From a checkpoint of a small image-text matching model: encoder depths [2, 4, 2].
Rows from block 2 of the image encoder of a small image-text matching model, named by matrix and row number. Rows with one number belong to one neuron. Each number is 128 + 24 x the weight over its row's rms, rounded and kept within 0 to 255. All counts start at 0.
After each neuron's rows are labels from the 100 images, of 14848, where the neuron reaches its highest value: "top examples" is what is common among them. Only what is clearly more common there than usual is listed. The data: photos with spoken descriptions (Open Images, Localized Narratives).
# fc1: MLP up (encoder.blocks.2.mlp.fc1.weight, 256x128), inputs 0-127
# fc2: MLP down (encoder.blocks.2.mlp.fc2.weight, 128x256, transposed), outputs 0-127

fc1.103 [179 116 134 183 154 144 134 125 123 139 114 104 119 131 101 112 129 104 129 113 106 105 114 170 119 133 131  95 140 195 154 130 134 124 124 106 140 132  91 102 109 157 118 155 138  95 183 123 138 121  77 137 115 123 105 146 168  91 116 106 126 117 150 130 108 190 179 121 141 133 136  84 107 157 150 119 151  97 141 144  88 116 107 139  92 152 129 162 168  85 100 144 118 100 135 120 156 124  87 171 119 135 121 145 122 147 151  81  81 145 160 122 143 110 122 121 123 133 148 122 137 117 121 141 152 129 114 114]
fc2.103 [167 143 149 123 106 121 123 141 148 128 129 117 169 129 119 108  99 141 183  92 175 154 136 111 107 130 117 115 159 122  89 154 142 155 113 123 114 160 105 122 181  98 144 170  91 137 162 118 132 138 104  86 128 146 131 109 132 102  99  92 132  71 130 123 103 112 107 109 130 146 172  78 140 137 138 138 127  97 130 120 147 145  84 168 108 129 118 180 140 115 146 125 135 146 128 111 115 158 126 122 134 117 104 180 103 101 113  99 158 141 129 104 128 146 188 139 106 107 138 136 140 112 172 111 113  98 153 112]
top examples: text has "sky"

fc1.205 [137 146 141 147 138  98 166 128 148 113 111 152 130 121 131 103 181 104 148 116 149 151 137 130 133 119 122  89 120 119 118 141 158 107 151 173 153 156  66 132 122 180 149 128 141 137 168 131 104 163 104 138  79  72 125 117 140 109  90 154 112 129  86 141 128 139 141 142 135 138  92 114  89  90 160 109 147 114  90  82 149 147 150 141 117 161 157 124 166 140 127 137 123 135 151 123 141 177 101 136  94 153 134 105  90 131 145 142 131 130 145 112  98 130  95 119 113 116 119 152  86 168 140 125 139 105 113  84]
fc2.205 [118 161 182 123 105 150 100 142 133 163 142  97 130 131 104  47  76 119 144 114 123 178 180 136 116 155 152 134  93 100 134  85 123 119 141 121  79 137 143 125 139  75 142 135 144 114 139 107 115 118 117  79 148 162 125 134 148 112 130  93 158 130 130 146 120 151 146  98 121 103 157 133 164 139 128 118 136 128 113 142 108 152 136 135 154 126 167 132  97 138 126 133  78 135 160 109 151 133  76 132 130 115 127 123 118 132 124 124  96 124 141 124 155 118 118 120 174 141 164 101 131 113  83 171 156 108 134 128]
top examples: text has "trees"; text has "sky"

fc1.213 [163 144 152 117 120 124 111 122 111 148 154 170 120 127 106 119 161  91 111  99 159 144 101 115 125 169 134 130 121 124 113 147 144 148 143 103 123 131 110 115 118 113 129 142 123 178 162 133 128 112 116 157  75 165 122 101 190 126 181 134 118 123 131 135 158 126 121 133 122  99 155 107 115  89 136 110 155  75  79 133 148 170 142 137 164 102 115 166 134 124  82 122  69 143 161 110 152  86  93 139 117 121 121 172 148 155 114 130 122 134 106 122 117 116  75 128 140 123  84 121 117 132 122 149 157 143 125  96]
fc2.213 [146 153 149 171 131 131 110 130 138 125  95 117 167 130 102 126  89 139 162 121 131 152 152 142 120 110 120 116 118 147 115 100 131 126 102 140 124  96 114  77 107 148 141 135 117 153 196 157 136 122 138 113 166 150 120 147 110 117 141 141 161 153 152 100 105 127 133 104 131 135  90  98 121 123  80 110 157 131 144 111 115 139 106 163 106 131 125 114 148 142 113 131 170 124 111 148  81 144 133 190  75 140 106  58 151 133 118 101 149 138 143 122 108 152  92 111  81 151 152 140 117 140 191 102 130 112 123 141]
top examples: text has "sky"

fc1.80 [115 108 147 149 113 143  96  93 124 143 119 151 115 134 142 159 113 147 141 129 108 105 105 129  81  94 103 134 117  90 128 119  91 135 121  88 119 117 102 164 138 130 141 139 128 171 138  78 176 164 149 112 146 112 137 128 150 173  83 110 147 118 128 156 123 122 113 144 101 131 133 133 136 174 136 107  98 103 153 195 118 145 134 150 116 127 101 197 118 128 145 137 119 159 116 112 107  95 144 138 132 108 101 130 147 125 146 125 103 110 148 170 116 109 139 161 142 132  90 147 175  70 116 128 147 159  98 158]
fc2.80 [ 90 168 109 127 150 129 124 117 138 149 143 122 129 144 128 120 134 131 102 144 113 142 157 135 100 128 140 155 100 129 105 123  93 108 175  83  91  91 125  94  84 137 127 172 130 105  97 153 136 135 126 143 105 148 120 157 144 106  65 148 163 124 111  98 135 138 161 150 163 135  94 133 122 128 108 115 148 115 185 111 167 166 110 122 145 115 119 135 121 156 127 122 152 132 152 119 113 152 113 179 145 122 127 137 115 137 150  96 129  78 120 128 139  93 113  91  70 137 174 120 135 125 139 120  98 152 190 153]
top examples: text has "trees"; text has "grass"; text has "plants"

fc1.29 [114 115 122 109 117  86 118 166 144 111 117  72 138 179 125 113 111 124 169 136 145 117 117 154 147 149 155 131 142 113  79 135 142 138 111 139 155 129 114 147  99 119 102 128 221 118 180 114 112 115 126 163 117 139 111 144 160 171 108 116 156 122  86 122 151 100 160 101 118 121 108 106  60 107 117 120 112 105 160 112 107 139 138 123 123 153 115 135 154 118 131 144 142 126 104 129 124 145 149 163  88 116 128 118 154 152 130 129  94 145  82  75 111 131 135 120 133 129 114 166 142  98 106 149 140 151 120 144]
fc2.29 [155 174 152 157 174 137 102 122 118 169  97 130 121  97 138 172 150 118 106 165 149 154  94 108 115 152  83 150 131 128 132 135 108 121 150 117 113 101 152 136 126 129 140 142 133 128 151 151 161 117 119 143 133 119 143  91 123 114 121 153 100 121 154 131  94 143  69 145 108 188 118 112 129 189 142 181  94 140 108 109 107 137 181  89 138 155  95 120 114 111 130  94 138 113  76 120 102 123  91  98 138 110 131 122 129 113 150 121 139  98 131 134 160 110 141 139 126 135 109 121 145 144 144  92 122 147  95  86]
top examples: text has "table"

fc1.52 [120 127 107 120 131 124 142 157 106 117 121 141  93 153 148 123  94 148 132 138  48 143 141 146 122 128 106 106 113 155  97 150 122 149  66 118 123 146 139  84 147 132 141 102 138  67 154 134 109 161  67 179 135 141 147 126 163 127 133 109 118 109  95 135 127 156  98 147 148 138 104 149  91 143 125  90 141 158 129 115 131 154 122 113 142 100 115 122 121 134 134  98 176 153 124 142 114 149 151 157 135  98 148 113 158 163 138 141 158  91 103 127 151  97 153 146 112 112 129 103 171 153 116 171 101 109 132 153]
fc2.52 [172 130 133 100  91 152 132  96 106 100 157 148 130 123 144  94 117 193 131 120 105 119 138 124 187 131 129 119 150 133 122 132 130 154 136 156 122 117 160 153  78 182 166 111  77 124 146 112 122 117 174  91 165 122 100  86 107  84  98 174 153 131 167 131 122 144 113 163 126  94 123 120 114 108 158 121  83 126 122 172  94 145 124 158 146 135 137 141 159 164 113 118  98 112 102 149 127 115 157  91 159 107 118 102 108 135 120 133 141 122 134 117 144 125 116 114 122 154 121 124 127 105 117 137  88 132 139 139]
top examples: text has "holding"

fc1.161 [ 62  96 108 126 147 100 141 128 161 144 127 115 126 161 162  69 112 118 127 104 127 144 128 122 141 102 133  90 107 125 120 148 103 157 137 171 101  74 125 149 128 159 159 175 128  94  93 139 177 123  91 166 137 136 105  94  99 187  88 115 103  70 128 145 104 157 134 110 120 127 172 122 159 154 108 132 124 123 113 122 138 132 115 134 143 166 127  94 127 121 168 139 135 127 147 127 145  92 126 115 126 109 156 138 118 135 146 164 119 124 132 120 125 124 115 113 102 148 157 122 108 148 166 109 125 122 157 160]
fc2.161 [128 135 120 171 150 129 168 134  83  85 160 124 168 149 105 101 104 106 153 114 125 140 124 137 103 104  92 144 119 112 100 184 112  79 148 146 129 108 101 137 110 141 142 152 133 162  87 144 141 149 145 165 141 115 132 117 122 157  88  97 116 122 150 143 129 134 150 135 171 100 100 137 141 152 105 123 130 107 152 166 123 154 107 147  90 159  97 119 110 155 123 132 126 115 130 116 142 116 108 167 118 113 163 102 133 156 180 120 152 121  81  82 108 143 124 127 154 101 128  97 114 129 120 149  88 127 189 129]
top examples: text has "trees"; text has "grass"; text has "plants"

fc1.106 [ 80  96 117 106 141  84 137 125 124 124 111 131 118  88 138 131 134 113 116 148 110 139 104 105 105 140 107 156 124 123 110 112 116 150 101 139 101 155 191  95 108 105 166 118 103 109 118  80 148 148  97 159 136 137 114  97 151  87 134 139 119 161 150 131 149 136 136 107 156 163 121 131  97 137 119 172 102 155  86 114 155 122  93  96 144 103 126 153 168 120 137 147 119 172 168 163 154 123 118 121 131 123 135 120 128 149 126  80 182 124 112 146 125 133  91  88 135 155 158 151 116 114 153 150 119 139 145 187]
fc2.106 [148 168 117 116 113 130 143 171 136 148 128 127 122 150 111 134 114 135 131 159 141 126  68 129 100 111 131 134 110 120 129  90 128 135 101 110 151  67 164  72 110 124 133 126 139 166 132 156 147  92 155  97 152 131 151  96  79 147 161 144 105 111 135 153 171 101 146 139 150 167  56 151 154 116 128 131 121 103 118 148 127 132 158 114 150 127 117 159  98 146 102 172 130 129 146 138 113 113 111 117 121 100 123 101 118 151 147 128 116  85 147 122 160 138  74 136 112 148 108 157 158 114 137 121 168 101 121  90]
top examples: text has "sky"; text has "water"

fc1.18 [118 105 118 128 110  95 150 129 112 122 121 164  82 115 109 117 157 118 171  95 152 149 152 144  83 151 108 123 106 145 102 167 147 138 155 147 121 179  93 107 124 173 123 121 145 123 143  99 124 133 171 138 105  85 140 107 144 115 137 101 131 112 155 141 140 188 164 156 107 120 105 107 100  96 109 153 145 110  98  96 124 103 111 137 159 136 146 157 140 114 145 144 156 102 195 109 134 137  75 147 139 136 135 114 152 143 134 170 149 147 134  70 126 115 138 123 106 102  85 119 132 132 104 130 120 135 148 119]
fc2.18 [120 152 142 127 124 141  79 164 151 132 150 145 124 104 145 121 111 121 116 110 125 170 155  95 132 123 150 136 155 169  92  79 143 150 148  97 132 153 130 132 124  98 160 119 129 122 171 166  86 154 110  77 134 177 108 120 107 115 120 116 141 152 144 143 105 130 114 130 153 120 135 101 134 144 113  80 143 128 122  95 135 154 153 138  97 122 140 128 118 148 138 136 110 152 137  71 138 114 102 179  82 143 105 127 154 134 129  81  99 126 122 114  99  87 104  99 119 189 169 163 159 139 135 133 112 134 126  94]
top examples: text has "sky"; text has "trees"

fc1.12 [102  99 128 166 134 148 137 138 145 157 110 109 116 167  88 110 181 134 125 131 126  77 129 159 158 120 127  75 105 166 175  51 140 141 127 136 161 103 101 109 133 141 135 139 138 109 133 160 165  86 105 143 113  97  82 139 171  91 135 134 141 132 147 121 137 123 122 130 131 128 121 123 126 111 118  76 132 125 107 134  98 138 102 124 125 130 121 123  97 103 156 135 106 133 110 141 119 144 136 176 136 144 110 137 110 103 144  91 129 146 154 175 156 109 154 120  73 135 146 131 144 137 139 121 133 176 167 114]
fc2.12 [135 129 151  86 152 122 129 118 132 130 134 158 158 102 134 104  79 140 172 155 115 131  89 128 113 147 136 140 140 117 134 141 119  94 122 131 108 137 131 147 152  95 107 125 116 110 137 132 146  76 102  88  70 124 127 123 103 116 115  99 121 149 129 125 116 144 127 103 144 130 167  72 131 170 157  97 151 119 168 147 190 124 118 116 134 132 131 176 142 126 100  83  79  99 137 121 101 147 150 150 157 130 122 132 117 145 135 109 152 144  81 162 126 160 151 141 169  96 158 121 102 117 142 159 149 103 165  99]
top examples: text has "sky"

fc1.37 [ 75 139 117 151 128 162  79 144 145 151 190 121 126 116 140 125 124 136 130 191 157 137 134 107 106 147 107 143 112 124 114 103 135 142 119 123 110  62 127 156 166 117 138 163 126 129 117 134 173 103 107 123 130 115 116 131 132 166 112 112 114 130 110 101 123 164 131 114 119 169 131 118 151 151  94  93  86 114 103 138 136 195  59 171 143 135 129 110 114 140 118  99 109 145  92 150 145 108 103 118 103 145 138 144 146 124 124 107 126 137 135 136 129 112 149 107 122 163 115 152 114 104 150 136 150 113 102 185]
fc2.37 [ 61 115 132 143 162 155 150 124 103 148 151 141 111 150 121 107  78 123 138 147 158 128 117 151 136 117 108 134  98 151 142 159 117 107 147 135 124 136  96 127  80 155 151 142 110 142 104 156 150 133 104 165 130  85 146 158 132 177  86 147 153 139  81 103 172 126 151 102 130 117 157 126 107 144 130  85 143  93 170 154 155 127 169 121 116 136 123 129 105 109 152 161 154 117 120 106 130 114 156 141 116  94  99 113 145 143 151 132 137 135  85 105 113 153 127 125  95 154 129 100 135 107  64 111 122 119 155  97]
top examples: text has "trees"; text has "grass"

fc1.137 [128 137 121  73 110 151 124 167 104 119 142 131 119 164 127  64 180 173 146 148 147 119  98 124 135  87 122 120 126 142 116 134 138 133  81 148  98 151 168 129 131 123 133  84 109 114 177 103 171 152 117 126 129 113  55 106 143 123 107 157 138 128 111 132 125 119  88 143 143  98 137 124  95 145 131 130 129 128 110 103 130 142 118 121 150 100 134 154 124 134 150 113 141 116 157 155  95 111 153 154  83 102 125 177 135 153 137 178 108 146 118 126 166 134 122 148 131 113 120  71 111 138 149 166 122 112 109 147]
fc2.137 [117 130 143 121 109 111 191 118 117 111 126 155 173 135 131 133 142  89 115 101 103 120 110 142  98 143 157 110 133 111 154 144 141 134 143 108 132 153 133 122 143 149 137 133  92 129 138 106  47 182 107 111 153 119 140  78 160 129 131 116 128  87 116 129 133 140 111 125  75 140 153 104 128  94 135 133 127 148 155 127 107 121 128 137  86 166 101 149 142 143 164 102 112  90 135 179 155 157 157 146 179 139 125  86 135 122  71 146 132 140 107 143  99 151 142 137 146 129 130 143 154 120  96 103 113 116 166 104]
top examples: text has "holding"