config.yaml
train_examples: 50862
image_size: 32
rotation_deg: 5
encoder_mlp_ratio: 2
fusion_encoder_inner_norm: false
muon_scale: "spectral"
learning_rate: 0.014
max_steps: 12800
Rows from block 3 of the fusion encoder of a small image-text matching model, named by matrix and row number. Rows with one number belong to one neuron. Each number is 128 + 24 x the weight over its row's rms, rounded and kept within 0 to 255. All counts start at 0. Numbers have three digits each. After the name is the row's rms in percent of the matrix's.
Before each neuron's rows are labels from the 100 texts, of 14848, where the neuron reaches its highest value: "fires on" is the input token at the peak. Only what is clearly more common there than usual is listed. The data: photos with spoken descriptions (Open Images, Localized Narratives). In brackets: how many of the 100.
# fc1: MLP up (fusion_encoder.blocks.3.mlp.fc1.weight, 1024x256), inputs 0-85
# fc2: MLP down (fusion_encoder.blocks.3.mlp.fc2.weight, 256x1024, transposed), outputs 0-85

fires on: "." (14); "image" (11); "houses" (7)
fc1.524 046:134136121164144151102118175136123120117150083144126082100159136069152128101128117134084128145164124121113126090111152102127143129125138133088109148124146129137121136131114137149188116106166098137122117113146146128132122147086114126150115169141150136140120130
fc2.524 048:128113099110158113081093157143115170083082113164105170128151102109144111118098127110127146151139108158141142114140128116145080192139116106126131117124144089147114140113118130131131140151144171127110126143129115119141141124118175121135144091164094154179123175

fires on: "a" (20); "person" (15); "with" (14); "man" (8)
fc1.231 111:102152129161156084129131111121123139089082137132132139152094136126146171128084106156157066141123106093161135124164135120158106119126160160110150158117086125142105158154094144142134159110120115114123215148117124129147097124111124138181136073135145121109096149
fc2.231 111:108119138110117074148145090085140137133134137121148147085134142157121108109115134112117122111145104125119114136137125140099136132079113153130152119140108104114137123134132148095161118114100131115157094154078085108124155109129134121140130115098143159083119117

fires on: "standing" (26); "wearing" (9); "photo" (7)
fc1.116 067:123109081130134171114152087123144096142102118120097139113175142083155137167148153141111104112115121113129137112130115139118105138180090129116104145126141120148131137119065096110140163169110109136114148138109128123105149157095091185121114112101088100114148111
fc2.116 078:136122149109158129125143110138128125102158155089127122093129126127134126150096123131111147095077112143177086086136131090122108121114088114122153139098118101134111116133102133132104097166171134116153123122116161103115181093122070115083133120123132160150122144

fires on: "of" (65); "group" (8)
fc1.262 119:127087135118081105104124131156135129104128162147091122084135130091133139116100121108147092126130086168137142089168080112147105116108112112143116161105171100140141086122109109109102126096110132118104127100131127131109131113100147063144115127112144119150109117
fc2.262 125:122122112124112157122123167176093194113101132147089091125112097138154166180142087142091151118144153130144115143136163093167159119112128108133171104113102149103083124153121124173119106110107183125120102096140097128107121159082144100136139141130120130141110101

fires on: "are" (37); "of" (13)
fc1.342 091:124127125091132096136106102148144202120146072146130136124110128140148108149140172124139099150182100134142147138152120123140145117091107122192121153110153123107097127169139136154123094141077123089103155150161110090145146140153124114115117153154144094124088159
fc2.342 108:106131062107088134086144149146132094149124096149152105127162173132115134146111116128113125159113119113136135118116140141113148132139143177137160155134132082125145094154123131145078138130076099144144139159115114145073144098151087120121126101090150185136186157

fires on: "standing" (14); "side" (10); "group" (7); "as" (7)
fc1.444 099:135166133147138113102127131120100112153095159113140179146098134124139103128121187138159125117106125143152120080088120179129111160097116140172150132113118158124160127133134117131121140113114071172115128108134103098110126124121152122124148109110097119144125141
fc2.444 094:129069125115105131132127127159111134142153143169060170121109175115120174131110124142127101108058123140147125142123171123138118112124157180101120116168134120106108167105127128077147140157095158122149100096161121180133144119168134116147147134157125148147185157

fires on: "are" (27); "and" (22); "rock" (8)
fc1.61 066:108165127121117120151088154143127124095115085112110125127142091088104104130136127134121108152168124102158145110123129142117082100123107107150159100100144134123145154109134146119113153114142128139097147171130137100166092128096099114159082115084101115140149146
fc2.61 075:119130109150116172118129156152129126160144117125161143134133126108174148114139170108118167086115119138095128156139119166092185112166124105118163112076108157069077083104101098130198117149146108098117115104112100116127108108122145118129167133129150111135153113

fires on: "standing" (44); "window" (17); "a" (10)
fc1.65 067:138134090127112128112128141148156097109084123105114104115142135095151148106080161143150129141100144124137151115094150132194119131101089142100087105108155149132085160132114121137084142139112133125149154132125151115080130122141145103105080135139128108180120105
fc2.65 075:138138115126115137109107187109125173082102129118154094117173100140109111142174113120150084131096100138180112099132143131116101141113115142140108139110111100154135171114130121168108131126112109133153169135131095098107142089172113129137073154111134069132135119

fires on: "a" (23); "train" (7)
fc1.519 091:098122152136174109134084149151139098148106119179148094166130089126114119155147129155122159134146156097155084149123140111111143099144090149135122192125085130081112121113104136147135105136141111101082151134143145137118105110140113128146138126148111141151124140
fc2.519 108:127114129160134195137148163141136143103099122110140130094128144123141105106120110119121135119164095135102134100150137156147147173126132127133147111122130105103121130121139091132104130167125121165121131139132144135129109147152102118109114115178141135090147155

fires on: "can" (30); "." (28); "white" (11); "corner" (8)
fc1.326 044:112143110113146155165108107062123130122134148122092169169135107149163144104093131136155119132157109097100142130145079111130103090105174124159136135103109137116104187097151158107090097085131137138147144108099136098107094145119132103119088145139137129149115118
fc2.326 057:094107127137173085095167149129155097172095146115183129095126132102126156158135127170144137105160106151188127121127112142132110159142086133124126121155165108147130153138132092158125126155110129161115168149138156106108139110162154128135175129091101131114090104

fires on: "standing" (21); "can" (13); "some" (12)
fc1.656 105:107138147137092148143110125140135166149109139132158116092156145133144122158133133150113098154093097099135142123142119102123131152171116123083165173112168125105117130162114101110118087135115122126092151113113122152129170100130137159124130155132125125164121167
fc2.656 107:132143127173108106139122054115128107127134102147118172153099100130110107123083114127102147152160145146120152127123117124129112097093159126114134154109137105141146120096136123175130111126113129142135121111118122122126107094118106127115140126175119136118155149

fires on: "." (33); "bottom" (14)
fc1.371 154:122166117174129160150134120107087105111095139148152133092129146113120120104171150126118145152139109085108142167109097140142165081178151160147126136117101122141123113125125106117142156120187110139158127135108097105100127156135084145130137159133137124127114110
fc2.371 162:167149148125089098165135081115119117188093117147112155144113136119130140162171116141132107137135091108148113154125153179110087139133104108141147137110185117174130175118082153125118125115174089150142113102186169193140159134123161115143133137133134144094094123

fires on: "can" (61)
fc1.406 120:101124125122127116124129111090175135188141141103131141171098142095148120079151121123093168140118120154115071108112127120091151092126151122116110117111168135094135090139123111052124109136122189136145103111095144123133115121078118174105120126075126159109132125
fc2.406 118:089137097107137130149108129155101114116134110117125172136172142116138078119115117135167137135093176148103128125116143122157130103096140093186131108131140127102128162132141109106118110133101088116137142149144120153113144134117139114139147119149123153117093161

fires on: "are" (16); "wooden" (9); "image" (9); "her" (7)
fc1.500 123:114143104140108116126146161108100143119105132149148149138181124156129135068153126117134122140120132141161118119129110167094127121122142133113150138074128117119099114152183106139102088143136103135142163155139115147125114160151105176107136138206086144086147159
fc2.500 130:108153142150107150140147138125100150098104125119114171148074124099132153173147110144151134130123114120113170133134118092115122186123125163132146123096133173154162137137132147109123087104098132115175095162157121098099136074130165104181152140126121134131139126

fires on: "." (14); "green" (13); "picture" (12); "blur" (8)
fc1.449 120:178130149121146137118126082156141104136115111131165138134139144090073177113148151105146153145115122144129085130128077145085134117106150092114105169098120164155161164120118126137126092123152146101186132126158082181121117142061132144157136100146157149118141126
fc2.449 113:127103123122156140131144142161102115143086150143137116106120134084122100109125159113130137100138053156161113148144140142121135110112104126154129137107127122142160180178166122136161118117104122120099141153094152104117113120127145142120149115080143139098145104

fires on: "of" (47); "at" (25); "i" (7)
fc1.47 028:068133100121147157149164088130104133153104127137124165107146121144144113122140123112119175142117126165146112130145179084131083125109143141149134128127184165111118154124179158110123138090162129162146143142149103137120141118115094147152097151082139126147134124
fc2.47 045:173152115130101087117116173138132125114120145121155096133137162134158151120130152122118112161147113132109137116116129171125171156160110151103150133117083120136156124144084081159075138136133133126110103070126121121162103110113150122102138115177105102106099147

fires on: "." (36); "there" (32); "few" (15)
fc1.652 036:121117124123093138157125098149121144090088143151162153113157106102135135147134166149088105106129162102090097150167092137121079111118106156078147129091160112138140137098084110124141148133152128142151158170125114155148105170129098123119145122130153162112107100
fc2.652 048:100113163142124124121125156108141136051126165114126118146137171142123115121127141128128130139150126132145155130136094121147117111138112122168093142146135110123087109146131155166107127113087142169116083113132121083139127132145111109113100080120122114166103146

fires on: "of" (43); "picture" (19); "water" (13); "this" (7)
fc1.714 095:125149110144138131116099115118130125118120124116117133137102105136131147107135102105073130130138136117122130126115139102165113134153081096129127148152109093121075118116084127166099121164137111136125110125129140176104141132171132140143110121124126167142103175
fc2.714 105:153151147150127149134138178105111129143116136137114114125153131179152126107124127123139134198115152136121127094192122077154101118115137133126161096113182109146208113145121143133149092125121136105113136114185077092110137159099120088155127167150129119089154119

fires on: "are" (24); "sky" (14); "in" (10)
fc1.424 122:122147119121101109140077111156134172089126132189107138116095112106084073131156138097117157098067128113132121116130165146118118119091113103154117117128166112087098128134122124149105137140128124079132161124155128137149112154129137107166136119107179137113140112
fc2.424 117:104117130109140113121135174093134115174138134131089099151145093169114133110149159157172120129092147119088155102099134086128157123150151127126097135113131126128097131121140155130154126112077152125142183152115132125077162069121104106135127166157140131114144121

fires on: "a" (11)
fc1.210 066:132130157114099127105100146141131151141109124124123129131153193104133130116141133096123201134116126126150139132119096130096156150097099145157177133102122086124163155091116138135125113107142108077129104095180173105140127108121158098167151118138105134179097118
fc2.210 076:114141128133106122106116132144117086137105150148128111119108121136149158121172118119109109067147168124160103138143124126132160139150123118158139116157142144184105131145130090121112132138130132144139126169088098151099107125155107144101090075160141127139135087

fires on: "are" (55); "sitting" (18)
fc1.676 083:141146054118122134107135096132129126113105141131110129130133108116135132118115129070144102138143116122081093091108133173144127153082147106160137111120123120131106168104149167174148148174115059166120090122147147150109154140134088120089154148140114118107150157
fc2.676 084:135133104160181138130123150125160156142115119140089133150107115103105133105136131128094133118106107107132125132139117137123136143142146140128138093132091095126107133113127143091147151166132138104145128150101206102106154114130106126161101147169077115136120121

fires on: "a" (39); "is" (20); "." (19)
fc1.1 115:100128104134147112112104143114111131138120143115132103152131124111160070131143135144127144165108113126088120140149156106175124141131097108159102109098149118142152137119109063064107152141149109105142127116126123107122121193148120110127116157081142181126087108
fc2.1 106:147107163139107118136144128141127137135147164135155141122147151103135105150124146120102117129140122114098137106073165135092110090139078096116105117146166137119145105105109077139150114149114123124135136167093097117130129078114075165129156166128147104169097078

fires on: "." (20); "can" (16); "i" (10)
fc1.63 115:154160121140119136089110115154117115083134144129156110115154128137139134144163184158105095118081173144150130094169129154120108117126110151120123165121127102177112127123152122127157090157159138144187133130170132123123108066082152079172122154099136147083138132
fc2.63 102:155108151120140120149129145115141122106134152159133144131121159127130091102094159111130125134147124125107152161091115145132147097106100101143139140161133118129125140122165159106110135153127155140160143123139167121108094148149118133106116096137157164139166083

fires on: "." (86)
fc1.110 088:152133151177097150152114147120106123160142088127135174102131094165143113145139104116106127120158146103072097127115101141127128128154146133060140120111155149158125128109114125124135122121159114108155154125111131097168126149156097126146137119111123159140164160
fc2.110 090:130123102090142138107155146114149128143125110135148116083104122119144112146125098124114143135108149152106083114133180114143090103112137121078136132074116126125142130126121132099151131167120188106089113123123078134082143132091112075123102154141165136163110147

fires on: "standing" (42)
fc1.14 078:158137156113122102131129138146118123123110104137125162118102116087161113118136126121100123131172121160105143146143116106118153094157123148126103088187128161161137072108078132122124135104114119129101081146093120094149116111101098123122101132119109091127086107
fc2.14 092:136128137167146115132126123131126153120146192151113113138115164112119114123150151114122115157119163141106122110098126149170140173080140120153130146116125127122097147137142084136120097147097137097129110100139197157114123134135131146120160148098094150113153135

fires on: "standing" (25); "i" (24); "walking" (11)
fc1.730 134:140139138158167144126116107196091125112140177089115125120153147153093128133132160110099149154107136158157113120200108149134159132158145185155115124140137138118122143108109143145092129090126117145099104136146123095117157125110117137109140157115142143122097117
fc2.730 122:119186144124148115167118162133128093157099126167112140087139112127124118137112127144113129146158141159101108146112124169130134136114136112097143160149140129177148102126128121113124110122127098147163118117114127116134143163129109115132174130133140118119133072

fires on: "a" (22); "men" (16); "one" (11); "of" (7)
fc1.442 064:115108158167129149144133119092138155120126100127142142141136138097136173109111120097150120131130164136086129141120136141089110125140169140128149135140132155096105085126126085129123134135122123092161104078108128122124156107101137166147095118127158063147129133
fc2.442 065:110133169127151156133131129104128155188140122142108150157150146144137162143127137109161125108181112165100118096145117120132116084125156114139156136114125139095189155134139126138116135139106151119197150111103128134119134087114173145111107160130125100120107155

fires on: "a" (57); "cars" (19)
fc1.692 115:076135093102158120083113123163110137152131129090102156147116165107103110147117148145136119123144111114136158122092132101136133139133149159159128173121150121151139159107109124065117113108168127123139105128103127100153149139123136145153137108138131147148120109
fc2.692 115:059157110150129119163167077122079120139168150077118111111121130125094129135118137124141128133130107123125122164120104138118091128132129153142142125137105124095163122101117099108157146117131130144111121101123112135117085099108115163113150107129143170093116130

fires on: "." (13); "bicycles" (11); "some" (7)
fc1.265 142:107188115128122160144148107135138135135117113150161129074102137065111106108121140149141152115147103103177127126153138129095146121139128188113145092127095137120148111123108116155122141135152178131118143131171129140109104151154124150089119146107170101100110176
fc2.265 131:118144134147114170173128129130118143156118140146144178148131120138116123145096094138100141136175123127134045161169117140156104128088101094139142148157137100076098098117112104115151169099143147126116102158137109101147115168121150124162129157098127131123081118

fires on: "standing" (21); "this" (10); "wearing" (8); "surface" (7)
fc1.628 125:128170178134125116065140124139121167082116133107110162088066106123128152130148115142105089157156142158107124079084117143111129106163137140131111126140115154125103139123129120085106077133098140116142122153164105121162113141135114129159115128106127097128138151
fc2.628 131:113094150144126167158133145155110138129166178162145096164140124086094127178092113125151149092164115106118089139136138134129104124115142107132163107133148100124087157153101134156133165127150121158120138142142134139132116144129130137133134139140146102128137136